From a checkpoint of a small self-supervised audio encoder (BEST-RQ).
Model: log mel input, arch convnext, norm layernorm, activation gelu, layers 10, width 192.
Training: normuon at rate 0.0024, 7600 steps.
Rows from block 4 of a small self-supervised audio encoder (BEST-RQ), named by matrix and row number. Rows with one number belong to one neuron. Each number is 128 + 24 x the weight over its row's rms, rounded and kept within 0 to 255. All counts start at 0.
After each neuron's rows are labels from the 100 clips, of 14848, where the neuron reaches its highest value: "top examples" is what is common among them. Only what is clearly more common there than usual is listed. The data: short read English sentences (LibriTTS-R).
# fc1: MLP up (model.blocks.4.mlp.fc1.weight, 1152x192), inputs 0-63
# fc2: MLP down (model.blocks.4.mlp.fc2.weight, 192x1152, transposed), outputs 0-63

fc1.736 [129 132 161  99 103 132 153 139 131 123 153 130 153 157 107 133 135  98 117 144  86  72  85 121 135 110  97  94 139 153  87 189 111 105  93 129 126 171 158 147 151 112  94 118 151 131 112 127 155 125 148 110 100 164 142 153 129 154 125 124 167 105  98 149]
fc2.736 [119 155 133 127  95 125 177 129 112 122 112 138 135 145 127 104 146 152 160 145 132 105 181 186  91 165 145 148 100 124 143 101 124 129 104 171 147 109 126 143 142 110 161 118 110 131 133  91 114 126 110 125 107  90 103 105 130 114 145 147  93 134 131 141]
top examples: voice: female

fc1.615 [130 108  97  97 129 126 126 141 150 155 112 115  87 100 142 113 128 142 125 167 110 145  63  93 134 149 105 121  67 152 122 171 164 148 138 115 136  89 127 126 172 135 123 132 130 145  89 129 176 112 153 201 167 129 115 128 141 112 158 129  84 132 136 118]
fc2.615 [116 107 135 145 143 180 140 174  80 123 127 117 121 181  93 126 154 112 132 166 120 125 157 103  90 162 130 141 118 121 162 134 115 101 142 129 156 123 124 111 126 145  98 107 138 123 116  91 150 127 135 116 156 144 156 110 126 165 113 159 102  97 122 177]
top examples: the word "he"

fc1.683 [131 105 137 139 115  82 101  76 142 194 107 163 139 128 139 136 150 135 170 121 111 139 120  82 143 178 116 115 171  77 136  82 102 113 134  90 136 124 149 128 131 172 127 153 137 105 138 137 129 124 147 142 106 127 156 194 120 132 115 156  96 160 133 135]
fc2.683 [105  86  99 133 122 141 146  86 121 124 112 112 144 145 142 108  84 132 113 125 133 119  95 166 141  76 146 151 163 126 140 107 135 133 160 140 168 143 116  91  94 164 106 165 124 146 152 137 136 108 108 120 119 159 116 105 169  86 101 102 152 134 111 149]
top examples: the word "said"

fc1.219 [123 126 124 103 155 148 154 150 149 120 136 107  95 128 163  71 113 114 144 111 127 123 120 100 159 137 127 142 133 128 140  58 149 112 137 122 161 128 136  89  93 148 154 104 117 107 101 187 109 113 142 108 163 113 164 146 123 146 142 161 123 118 106 142]
fc2.219 [145 142 135 122 130 110 168 109 124 125 130 137 147 107 110 116 140 121 151 134 131 163 146 107 104 139 126  95 135 132 141 110 146 123 117 167 112 139 153 157 141 180 114  94 138  96 100 153 138 135 111 138 144 179 145 111 129  85 137  97 127 104 129 167]
top examples: the word "was"

fc1.55 [152 142 109  91 102 115 138 160 109 137 139  91 127 127 135 160 152 131 113  95 143 154 107 133 132 156 129 111 143 166 106 133 128 150 127 121  77 118 183 186  99 109  99 122 166 117 100 135 139 117 134 197 136 114 124 116 119 136 141 128 133 118 124 114]
fc2.55 [117 156 141 122 128 152 144 159 119 142 148 122 140 136 145 154 128 114 114 105 128 109 142 162 136  81 167 116 126  59  95 178 148 162 102 160  99 133  96 120 151 143 154 120 142 131 140 100 143 158 133  71 147 123  93 160 115  97 130 100 111 122 138 100]
top examples: voice: male; the word "was"

fc1.225 [ 88 134 127 138 118 115  49 128  98  97  81 123 142 120 131 163  81 128 107 108 131 131 135 102 123 132 102 133 156 102 173  91 127 123 125 112 144 134 142  98 117 123 142 151 115 117 108 120 127 124 144 129 147 152 117 122 175 136 139  84 134 134 106 131]
fc2.225 [149 132 166  75 111  91 120 130 147 140 101 156 141 161 123 136 163 129 115 135  92 132 111 141 158 128 159 193 125 161 151 136 146 119 134 141 162 138 129 109 129 116 146 122  99 122 145  89 129 111 116 112 105 138  88 118 119 124 139 128 166 182 126 115]
top examples: the word "and"

fc1.663 [ 99 151 107 113  85 108 106  91 102 155 105 139 184 138 154 167 121 141  94  87 135 167 102 106 147 121 148 139 133 113 147 142 135 110 117 151  93  55 109 136 113 155 151 158 145 151 149 161 122  92 120 145 140 133 138 153 126 138 107 136 171 139 138 119]
fc2.663 [107 142 126 144 108 152 134 127 124 111 148 129 153 122 121 110 119 188 123 111  97 122 127 131 135 114 162  93 114 110  95 126 125 120 148 111 102 161 126 133  99 154 157  89 115 100 101  94 108 130 130 152  99 106 171 103 163 117 130 128 170 103 105 195]
top examples: the word "and"

fc1.726 [140 118 118 134 102 108 105 100 115 177 147 182 133 130 130 152  91 115 181  96 175 136 129 165 135 120 111 179 101 130 153 151  75 148 146 146 134 129  87 161  94 136 125 111 110  77 136 133 144 123 117 114 119 116 158 132 181 159 141 111 110  92 143 144]
fc2.726 [124 140 137 148  99 157 157 105 142 130 115 125  80 134 113 126 128 163  95 141 125 101 153 101 143 138 114 125 129 123 119 114 140 114 121  83 140  97  96 141 114 116 109 126 100 126 149 135 127 121  76 171 132 116 116 139 111 140  95 103 155 140 144 127]
top examples: the word "was"

fc1.214 [101  79 132 166 108 115 126 136 129 105 140 162 104 174 138  92 152 116 104 156 142 162 128 150 128 161 158 120 143 124  83 102 120 136  95 133 131 109 119 140 113 119 138 115 132 112 103  97 109 107 113 132 119 135 142 116 139 109 122 129 143 164 120 138]
fc2.214 [137 138 140 121 151 102 149 119 150  97  98 163 144 153 114 178 141 120 182  50 116 151 123 179  86 175 106  95 122 107 120 159 141 116 119  99 132 135  91  78 129 153  77  92 135 102 140 139 144 115 104 138 160 112 126 117 114 151  91 146 102 119 125 141]
top examples: the word "said"

fc1.173 [110 144 117 129 101 104 142 120 117 117 155 149 140 164 148 172  86 122 114 135  97 121 103  73 114 140 147 136 139 112 102 111 165 129 102 155 110 138 100 142 130 126 122 149 131 131 130  89 133 111 141 147 117 154 152 161 157 139  92 122 151 141 145 131]
fc2.173 [102 153 126 104 129 130 136 133 178  86  73 113 118 121 134 148 145 138 122 193 155 112 141 151 123 155 166 129 139  92 168 108 148 126  82 145  62 130 151 180 142 131 145 115 113 133 154 154 122 140 101 162 119 142 121 145 126 137 119  90 150  82 120 118]
top examples: voice: female

fc1.3 [165 120 182 104 159 133 102 159 154 136 120 116 132  96 108 128 162 123 165 120 137 111 150  70  92 118 142 150 146 102 116 105 138  99 136 124 105  86 141 119 134  98 126  91 140 165  97 140 123  80 151 152 121 121  99 191 147 183 111 106 135 118 124 127]
fc2.3 [137 128  77 137 132 151 118 107 103 101 110 154 165 113 156 136 118 129 105 134 137 120 123 134 123 122 129 124 118 156 134 118 141 191 145 155 122  78 125 146 114  82  78 149 144 115 124 136 140 105 150 158 108 172 186 142 118 121 124 169 121 118 143 105]
top examples: voice: male

fc1.340 [ 87 111 119 141 133 112 145 125 128 139 112 155 122 128 124  97 118 101 139  74 103 156 128 148 167 172  77 115 119  83 172 105 109 144 100 114 101 105 133 120 125 138 125 185 127 155 106 154  81 118 166 128 118 132 141 115  76 150 106 118 114 148 142 124]
fc2.340 [163 118 106  95 140 150 163 177 139 123 150  87 131 160 161 107 112 100 153  94 109  96 157 126 119 128 110 133 159  93 134 128 137 139  99 139 119 116 102 158 155 127  82 140 144 129 149 131 124 134 143 134  99 157 113 138 179 128 129 144 143 138  78 184]
top examples: the word "i"

fc1.133 [133 113  79 144 187 108 137 135 144 160 105 169 118 141 148 176 118 144 118 162 179 113 123 177 127 133 139 119 130 135 166 126 136 109 119 136 154 116 142 156  77 151  99 108 117 168  48 136 127 191 148 115 109  97 166 109  92 118  74 132 146 156 141 132]
fc2.133 [148 100 122 118 161 101 133 105 132 149  97 124 169 139 128  61 113 115 118 158  78 127 102 108 141 102 127 145 133  84  94 102 117 136 115 150 151 128 136 131 137 118 166 138 116  93 142 133 172 115 108 104  97 154 137 107 115  71 159 124 132 146 147 150]
top examples: the word "he"

fc1.743 [ 77 150 148 178 131  78  76 118 146 115 187 131 111 117  98 127 103 109 114 173 133 118 129 138 142 144 117 141 143  87  97 136  85 127 141 131 166 151  88 132 162  90 160 133  66 158  81 133 106  99 102 154 111 143 106 145 138  95 121 145  81 132 158  80]
fc2.743 [137 102 164 114 127 130 122 140 114 102 159 158 106 167 150 158 121 145 100 138  91 174 136 101 137  99 116 130 155 147  83  96 121 105 144 127 128 104 121 143 140 141  83 121 175 152 143 123 174 145 122 139 168 168 105 133  90 126 124 152  92 108 140 105]
top examples: the word "said"

fc1.210 [149 118 156 147 134 107  91 143 139 132  91 117 133 132 112 173  83 136 173 142 138 153 132 137 107 107 158 114 107 134 138 136 119 121  79 144  92 160 161  89  67 143 145 172 146  83 127 123 175 116 167 138 106  97 130 106 180 114 145 126 118 115 155 134]
fc2.210 [117 117  74 140 147  74 113 142 147 109 122 120 171  94 129 116 101 128 137 122 126 128  88 144 110 119 142 120 111 129 114 125 141 149 116 153 118 148 127 153 168 151 120 125 153 158 119  85 148 154 142 126 116 118 115 104 130 128 160 126 152 116 146 131]
top examples: the word "i"

fc1.112 [139  98 138 135 100 143 114  92 107 117 156 145 140 103  70 145 124 140 105 132 175 108 133 103 136 176 118 124  92 132 141 144 130 112 123 131 134 165 143  99 131 137 111 137 122 117  94 199 150 139 154 159 108  89 124 125 163  92  79 152 145 161 146 133]
fc2.112 [ 90 147 144  99 178  92 125 144 125  96 115 104 109 137 173 134 130 118 123 170 111 118 132 125 153  91 151 132 154 119 146 129 132 157 104 157 157 149 140 104 101 126 125 138 129  95 119 141 133 148  88 133 142 153 112  85 112 158  90 151 112 161 135  53]
top examples: the word "the"

fc1.704 [120 126 126 103 144 112 119 106 145 143 116 106 139 136 172 147 113 140 120 137  84 130 108 147 101 151 118 150 122 160 122 101 132 145 177  74 168 109 108 156 154 109 137 142 104 102 142 162 115 102  93 145 124 134 113 160 122 150  96 122 118 105  83 102]
fc2.704 [115 155 123 115 160 111 131  83 123  99 117 127 143  79  94 148 148 115 133 142 130 130 152 128 141 111 148 132 175 122 138  89 162 120 122 135 100 142 153 152 102 134  99 155 130 136 153 186 130 160 138 147  97 124 136 129 116 113  94 153 164 111 143 132]
top examples: voice: female

fc1.181 [127  81  62 154  95 137 126 160  87 131 120 100  92 160 136 146  91 119 102 100 114 139 123 153 137 174 143 149 141 133 116 155 165  72 133 143 166 126 201 124 125 141 137 122 136 141 130 149 108 112  94 111 121 137 148  80 119  91 112 119 104 108 108 150]
fc2.181 [125 107 156 142 114 165 116 138 130 137 119 161 137 109 115 116 146 175 148 162 136 144 120 118 150 119 126 106 156  67 102 137 142 145 119 142 119 132 141 143 104 204 136 123 138 147 117 153 151 101 104 103 160 139 115 107 113 118  78 111 117 127 127 112]
top examples: voice: female

fc1.14 [137 127 125 136 122 114 127 125 146 164 116 133 136  89  87 136  92  92 144 140 114 122 126  76  82 109 130  97 156 123 145 134 126 123 139 207  91 143 103 131 101  99 101 144  76 137 131 128  93 113 119 123 121 164 113 149 132 119 140 155 111 137 107 147]
fc2.14 [125  88 106 132 153 135 160 147 116 135 132 151 139 103 118 129 130 150 132  72 109 113 157 144  85 125 142 100 112 144 129 127  93 117 108  91 147  91 151 153 149 167 144 110 115 134 121 128  97  98 123 127 155 128  98  97 124 133 161 138 161 145 128 194]
top examples: the word "it"; the word "was"

fc1.46 [115 115 133 149 165  92 145 125 121 136 118 154 147 141 129 112  87 159 111 137 105 161 116 150 133 161 108 134 152  95 165 101 106 129 138 148 153 114 124 114 120 144 126 153 115 150 105  98  96  90 141 125 131  76 122 101 132 113 121 120 161 144 129 119]
fc2.46 [158 101 106 101 108 123 102 163  96 105 152 107 114 132 133 146 146 119 120  98  98 150 108 166 165  95 105 126 109 143 125 110 146 119 164 146 148 144 140 155 136 143 136 117 136 131 137 144  89 115 112 121 161 170 122 108 144 103 133 153 145 178 134 181]
top examples: the word "i"

fc1.145 [ 68 144 158 138  98 121 117 104 108 145 138 121 131  92 112 147 124 165 167 109 105 106 155 145  96 125  95 135 110 108 130 116 163 122 124  69 150 147 167 127 142 140  82 108 137 110 118 107 115  97 146 171  82 129 131 138 122  93 105 134 130 160 125 155]
fc2.145 [120 135 137 152 104 134 128 138 138 152 132 122 121 176 160 140 128 118 126  95 173 109 116 169 120 173  90 124 124 127 104 162 193 151 114 166 127 164 113  61 125 147 126 128 121  66 117 139 119  95 131 142  97 152 140 109 159 117 161 130 115 137 130 120]
top examples: voice: female

fc1.12 [ 87 149 157  95 123 129 136 164 148 124 160 152 123 135 121 129 145 123 158 134 135 224 124 134 138 121  90  75 132 133  90 132 100  78  90 104  98 141 141 104 121 127 117 136 154 135 184 114 147 126 123 110 137 137 141 154 119 131 148 138 108 148 146  87]
fc2.12 [ 77 156 134 148 127  94  95 125 128 136 112 130 111 121 160 158 128 168 122  98  78 140  78 159 103 121 150 100 104  98 159 132 109 133 160 127 126 110 113 121  86 131 141 128 130 133 139 129 140 112 116 128 134 153 119 122  88 127 183  97 143  92 106 127]
top examples: voice: female

fc1.399 [123  95 199 137 120 117  84  78 122 151 132 107 151 114  91  96 107 146 108 106 110 126 146 133 117 122 137 129 127  96 159 126 135 128 133 114 160  87 129 177 123 121 139 108 138 126 168 139 145 117 129 120 146 120 114 111 119 161 140 162 135 160  59 122]
fc2.399 [201 142  89 134 108 121 120 113  83 130 115  95 135 115 139 141 172 117  95 115 139  95 129 156 133 110 166  98 127 108 148 131 111  82 103 160 103 146 109 124 109 140 124  86 125 158 115 118  97 149 126 118 112 109 142 138 121 154  92 176 146 161 108 160]
top examples: the word "was"