config.toml
codebook_size = 256
layers = 10
width = 192
kernel_size = 7
muon_scale = "match_rms_adamw"
nesterov = true
adamw_lr_other_params = 0.0023
max_grad_norm = 1.0
warmup_steps = 380
adamw_weight_decay_other_params = 0.05
Rows from block 4, named by matrix and row number. Rows with one number belong to one neuron. Each number is 500 + 50 x the weight over the matrix's rms, rounded and kept within 0 to 999. All counts start at 0. Numbers have three digits each.
# fc1: MLP up (model.blocks.4.mlp.fc1.weight, 1152x192), inputs 128-191
# fc2: MLP down (model.blocks.4.mlp.fc2.weight, 192x1152, transposed), outputs 128-191
fc1.415:438563537508544482486561517546504420502597494556453509465542463411523495454530524536430450495453521561437438464460496515508455553457517537537501557485477516509500439508482573574498494527582457
fc1.416:534512511485481402450539508528471441458433494472480497516487532572549554435480428502417482465447469459520576495554432516569487557469501577573546533390514479528513431518486607463553519490541594
fc1.417:530530598539505408523527556380456590454519464528530459504519522495437455401517471515473468390539491514490509380507547566417432481490480460491523428553517515534543523460466530516513583504463475
fc1.418:491557526467509521532423427417531530570518567508479466502484565506536590443451485392515550495502381588532391485420546440463533528463485506531419473467510538436514435549494441525545500549494567
fc1.419:517544540575456433562423411520481399536530577558526549524516497494552488577516488532552506471460443498496466590455492579453445348522450494524442492446605599603350529562456609499513486532478355
fc1.420:513522479448475513466508533453554554474544471466496452554471580409611543489460406457519502516535448530519537450510512485491515408564437548511510480438516466414440498463503530478504542525500716
fc1.421:502523640509396404524515484599597561424415432452413516502474414536511515465447405472583574482460519536450450522431517575411640573533460476497355520465513488460530520556536470439490529467569474
fc1.422:614529570520485451521537531459412489560521449543473613556482517614473464511491536480480469554542448556576455464484492457500552516506633549477472506516453503435534564456507417507521531487594480
fc1.423:480557387492422448442508432530447486551454542568575502460495479487477552578512511529538455543530517590578565571498480527536436531564493541476525418444420567502481571492454522496509468481487533
fc1.424:545476518573502490524501457501615565523540545469496458443523488452516490469520582500535516486543470492597477476452502462534477552500522537491540530496491460520541535502461581458516498516535571
fc1.425:499481518515490560523600533563476436530459475504522560508490441524568625521460473438511545480510586470489568599479538459546543476533437518535557433377571549499482547445474504507546465539562419
fc1.426:487539481544501516533524471505576519496494584490449501542508601466423577458506470414542486399533436636480442530457435541487576470502550532535526511484559482547448551452463555503538544473552559
fc1.427:481513562455513449508539495505483550417455482556408537458515480567495482531429527526453453507454477561570495407496431508618511505496483471423439459557564517521461573546557462481526533552498560
fc1.428:493517459486430522538455529467510520558413518486462520502494566407362474531549492493519510518414563424489530487544441475571523525525532433457587484481593544414484419559499544524487521589550481
fc1.429:601515465505445432497520515494442488478463507444512428580529556515539535462499435525491516503541499520439562502475536497532528474489465539505517539497607540497473504568506579487569512434553463
fc1.430:468441588526439540475518501498591520449408494405418439495435474449451453482528468459490507491481411546440545580560445523527467501467510510568466548489554572545559468540481441506520459424554491
fc1.431:456563543488483550531541504445492483574445463568478475495358506453588503497547530562417553467486578466559474603513577578578434530488380559411484505460514506525501487536480444485494543547435540
fc1.432:579486483374476476519452529562526563518427444452570521480516473538481467408592522512482467552592545488561512583475571480568459450506425563590489505538467618472481482472501535508439463526473495
fc1.433:456499480482501547436397517492536531544457421441424473497595433550497563509526578487553500462534517477531444474489561469535583548408430538414500546516563501563499612444462435521517478500567482
fc1.434:526537466516453470474433573516499516550530468462516430471579574537506461455494447563512545509531440473467472412494491578563472497508455411460527472556462594551523513588487467508496480545526499
fc1.435:394588514432511577564456521413485502522439520491538560474486543530502469548501464467483358523446477467551422601510575575446507559521517490457492499447438551566440531504555383526493512471533443
fc1.436:532538558514477473509479462540550440458349521489497476491571415473547581460549568511498439446545507425519488517555465482470493481535490482447552576437445533471513443555542489571554514587486447
fc1.437:388507567482456535567492497512424412544502596471535452494501428582507504401521448591540448539474458489500546516447396578529497534431546427508549584484550613479401528488545443463479470559526464
fc1.438:449580611437541566467529434546471620590448525565477543502515544449492539462604458485528497548529495546457469502544499461534455559516510571532559388444423459497540410490583525473430513530533581
fc1.439:440491469455583464456480489518409513452435590455458445442531469485479503517520481576557539482548593470439409531535481477356562576467506427515543459586460465571648416433458389590464492524460484
fc1.440:541471542509534660449509568417591480528519525394430452518540605501453506512444443539378423670541520480549497501364496496421481501470560498478336527447526506498470564449526507535517594483524532
fc1.441:474551457503506486481431566448451494437492471435549528572434511517495577477485580552451493476501563476550466537557442545489525524502520476468461522489471479483448449555532505388519544526435497
fc1.442:552579585457507494420537494512511372515427470480533444433524455494521498476464501501513535433431543414586526464471542456504506463475407483530484535469513575427496476556492531453592561500477460
fc1.443:541469520476532552501471496434478468467491579588536546540370517466516526550477526557565387549514531550382585451522501456505494521503545564582526532539537428434541420470454544448539576553502541
fc1.444:464593476656542511491552605469514513454564560491492504466570514459469543444476479438582497568484435576430550568522517428484504372534534532447483527509522527520396519585534441537493440463612518
fc1.445:448483577384443478555546463527428490542402470504516479544533597405456637492451549544521448596525379489529565419503518374466540611519391516448478473425438494473458500426368499521464538523490559
fc1.446:522503444492516514467470591446442512436556482458464474522554578527490478597503496484425464494492480482462437516508478515454416451533355467472540470444596531470512458521509457505462509465512560
fc1.447:460510486500426536489531545501509527451437568439476513504474480485606538476474497530482528541485481481547556486547489473519529514604539484557539428456634459450437479459511511518463461534442598
fc1.448:508396520529540503548446496488410468538515492388501497562478489464538511482544541467402491534563538563444474448469452580492454444536461476455532458512556577536456504496504455513407440474416447
fc1.449:530495475527433588488512474419460430561463478455408578472472516537445513451488484408490519483519556442600503501493420400495458477539525619517515535497461432522559497528567474660536547510457545
fc1.450:594472468454483470550525523393494548521507482489518541537529424516527437577537534386461552506575510478527559524566558486469405503488419497504544479462517553455451491594475540495512478466433448
fc1.451:504579512500527392549517542452563462414460525559459436524560472509469505566570567555479473582527553516516465547427532454475585535608472575447466538488421514473460398564466452471478446553539485
fc1.452:545475432497515546456526421445567469447494505544469519443486472359494597439443498440553562450476498476527497537550580595525447448624507480592467565532571528549514498582556546527517490421558537
fc1.453:462535457525540482516408530503501487463441453543533476544452473454499498555484631421430500522494494467478488443529473550481517522496578467446501422454483555547462475409477493479522565470516475
fc1.454:482554571482512488528513558415484457573479537454562566512503422505471487613479460465478490515507494481486466553555467495485453499532529542527556515480465456491585501493556554451495411470656432
fc1.455:551438570440455448547463563423547585501447514485488562540549509528465551617500551550490484495514551543499474533491514389474537572528547488568390476498511531506508541481469439506557496490556498
fc1.456:550547453429600529474500388451517463478513539478490431516475523436524518452511524505478482513428580539470435403629508559431496509591519505547478408467560524419616485478479565464537539508458503
fc1.457:410511517541559498437447602562439389479543554508541452461478565561468484491637545564491489467460554444585531398553416454430527486488636445529530453483465514523459482490507445488522452517515483
fc1.458:495458516454485467463504553519486505489582347520520499584491547515558504574398593472447426560466606514490551545506547499474478552435471565547480538459461544557506526516462456532461508572470475
fc1.459:574514490539535451526507546429465446504428533455571518517576603518494489447430376494597496592459484501463440496531472508545465471543634447467400436490510509531473579467436456498462523451446519
fc1.460:483445483511486492573463468490450554415484577546493489415467559532508505666488531525440520558565583484571568414482445507491552494474449481500533550428513542577542442387508534454446497507530503
fc2.415:499566478409431522467578468519459470612433501389448466482458529581539540514460467492453569482549450439590472514489534490514423386560488491533564420527461506621583494606463497471500467471502581
fc2.416:526523437497519468487499458477599478423467476522547522426513581490488573481473558488511507523469547481539489398560555592549500528460487517512576502545452551504481465417519477478486469519525465
fc2.417:494515511435568474502453494472489540615474606455372500547517557477425546411524472571458534493434515375563441481533424497527460518542561543548491616562521447560516505456583509591496548434547511
fc2.418:508525528489525528505449504434458378505557500468528505542507457530430449418490448496487505467539602534501474498506449516442513543530533457516535579475549441609505446454497492560503484509481466
fc2.419:516472502466556475528526605512504561524532523524485454560529527447476475458504500543522572504547561573511439424454482434482411467456506493469555597473529457507497470479501471506558515496490457
fc2.420:527457490528420537545494426536487534442486497542559478533520465547538512471556499506460630468521452527513509545501443531465571486449499579470488508530489527479612470530458466461487486509459432
fc2.421:549572510477464570515474475470460475495469564463462516485460422507571420401452570448438530635494536466435471494452593602540504604491539514498549510436538583338507494481533528519550513443436500
fc2.422:445562487446461526515506450512527534517475433483523498414511542496617554445538589468458528521500480501591529485584506541566516426494585478521551538427580503467438609533437587520496539501497545
fc2.423:621542543402495522457516496431475469434534445443472495477547485462539494539493537535509528467531459462499514524510490513593478527489527534513548581597483437571558558459473505384382459415480515
fc2.424:463455459555488427524594471503465468494503490450442600440612560483544508545452514493523534493460414453557502471501471520523453653499451448449428487503594695509521546484481467537522486502329597
fc2.425:455421514470440545464563408558524318525647520514458511438580500508512414506500435402508537554518441502674493458526492490484508415594505395621466583565504496471523524509508549610454448464451482
fc2.426:490467550511444546454443436491516498461534547461514501561533487501458454511439499504528521490557540517519497530513428462438541521507467531499483504545494489511449505534529442477499545519498513
fc2.427:540478519504515478562540532476464547543511568440482481454453503550484482426543491498553419421454516551501449520517506443505471481517487452480585527574525523495499469558565458438487644551549505
fc2.428:450537411547485521432514476530509559501478540461486458447488466518517440427478563412472491468543516463542447550512534473411466484590437521464555453467471414492453524414540490521587529437524448
fc2.429:527535484472429518437431545545460518567548476598537455490419557566437441505600479462599410511576497448503470396481466501553491537535547433429475560526581581528347464525438502591529611526482483
fc2.430:500548509429480567429557529498535505468496546557471512574513510505475476506479569526444517446435510436543510461420445495509523576558574422461494533495485430421398430461532501478562441549452543
fc2.431:582405550520505474524576560528475434536520487515440413545372607468539601541513476592438492462537535490501497463570584509540435508420431512503573542547495517440448491484522484434467517503431504
fc2.432:513488492531503463430550523507509394551452465577529547529503532559512557536516559493493494503480564609498460472458516540441415439460517454495493513423449503494507497446539472567558457421384507
fc2.433:570458481521462438413460413453508465587623447552542520429561488461502484574518519460459475533540472553542520553584441475418577506500447448474512468480454527477598559645496385556465494537530508
fc2.434:462550450493495591545411447497588532542602462469493473445517529474478567446547466520498563476533480516474462484496567494468434477482557585585434493425550465482527455516447506487439506486439416
fc2.435:569445544426532570480511558474564552431527446476490536575523473521488512506539409502567487489518493470644458510468531472522482460527565505462473493441499519452495501523574482458479499564546424
fc2.436:514521506463442506495546478509475478541496504522577444535496605501527509555557550490505527576485550617448605405552443515537569582488518468559425345516578440493533543479485558550534548402556513
fc2.437:505545559490462485452490508511453543581519447451523493587501520544450466471608522557478412479408494483533552557416476488527514542532584531530477524485539433440574512548486472476565625459418420
fc2.438:409458505513483483512448513617542496507590490456411457439446433498544509464544477528467545568472505481536556437452383581482455560439579488472460425530534420593547499481503582545498522470524525
fc2.439:543505476549397488520452484486571461411576459468492513577497553485473526317538547484496631556555447480474547416517427641449479451549517517451529505446564358547560515540537496441430401516473527
fc2.440:422508520582543491467487494466428422433502496563537481623539472517447493561467448503590450525473511488530440474499507491508440523488509472490445499523547560476433451470552426476471459507458497
fc2.441:478509475509514535485535602527460601438550518475455515523544464559533424517483448599517500477493389484502572486412538486479533558534574567492492534558515527470462541468521582562494489522344557
fc2.442:548538466479523517578526498654521544540568475424490543541438431481548506551385559543490426531532566507551544534567555492593573508500525514465485457482508446468539527490411461546551522573569497
fc2.443:495530511500410534527482486534412461434404511462482477506541483444522495596551441537504486436481542545520576458422520558492440514484483550511481437554475528474499479457370450440538418537498504
fc2.444:459505551420501599525563510519473513462503522541559478488361545600452513533471646571545490528523512562553422565613470484519568467418495503508531598400567467532543470495441518446621532546535475
fc2.445:519535471566517547492509557497515553466507505536470567525537509486504573531448581585463516467460529468431538647553502519525463516488479518386517523580516406518485458496606439482430423499538598
fc2.446:457445421497470598441402457469479446395540395447429422478542497378445438526457484621493438468482483407542477451555465561488300491502428506471518519506526476530490474448383573435497544415479455
fc2.447:532611504427496463526666579574469508456568485377508518500466554479514508501491568486486456556490426555593517555526561509469460534483494460473602449464498561552465480560583469463494466506480517
fc2.448:476412441599526587539538401460548589492430542408442499377570596459447554502538422455587453432500541415515548503594504571546492439529499565560516483527554465576329555566398552511477473515536441
fc2.449:531497389485517557464381505459468463505441505427538515490482510442489471481565532473531453527384512536522545493446443485477546404515510535519492481612416396504450473499514468492535542520563495
fc2.450:486532563468469494400459544480476565580567539398551415537430534439470496444453543489483405499527494437405440442542455526485413445510426486515451410455552516489557488512504491470521381471588570
fc2.451:433523584535504573450509528441557382397509582523555546450567461552566522455502433502620419584499438474451468522513483447530509473433502532446477521405514434471639512463455538514427464493427492
fc2.452:534529501556522421565546470463502524378412452498430492509532412545445513471527432495489482426539500480424522512527506540492535556557450487519425405540484463544490471437385459435430482458516497
fc2.453:484488591449504501467423562583510498503504530491504520515510481439520496549504561459461493544515427487500684523472442532449488520433551619483582522547501459540482480534460443521539486496494491
fc2.454:590490490507523410542471526464574529475493570382481424430344624544538534515446474436567447567523578516473451504468543501490559495508411522475473483530506516541478511508489417396523485536508500
fc2.455:478511462546518478554515579464485498527515492511461397536551511508472546482487499536564573490568542481481511585505492572503507472492467522471433376520517507426450464498510543534479531511550523
fc2.456:614436452569489599410397552512489525450532460426365532559513553393537549532421469507539437523555508410462481548547518485598425518582569533478527526472545396551597548533535507478520579493427456
fc2.457:549546506512548523481486538504551425500376437526457567541458507503475492494479535561430511487501382501497557491446583520570577383519503481562511537495502437536609597522468457554502491463546497
fc2.458:546401594513370491496484532510553532539604473576536545604515491522610465427471542462414528484467428401460525480459529576454413497425485613516544502450487380483510473519534562518449463483467473
fc2.459:498404532509492436419460452606478518535516508382556449457555466562542529531420524468545429523547436468484581488548534516525521449440495502518442549502541493419492576587514472490567467531491517
fc2.460:507406442472505600464513572481473528495507512414480492452580484448507544543515526457495479524494529569435466469478502543501476539463453466527496568538460537504524476538535518492488496457488505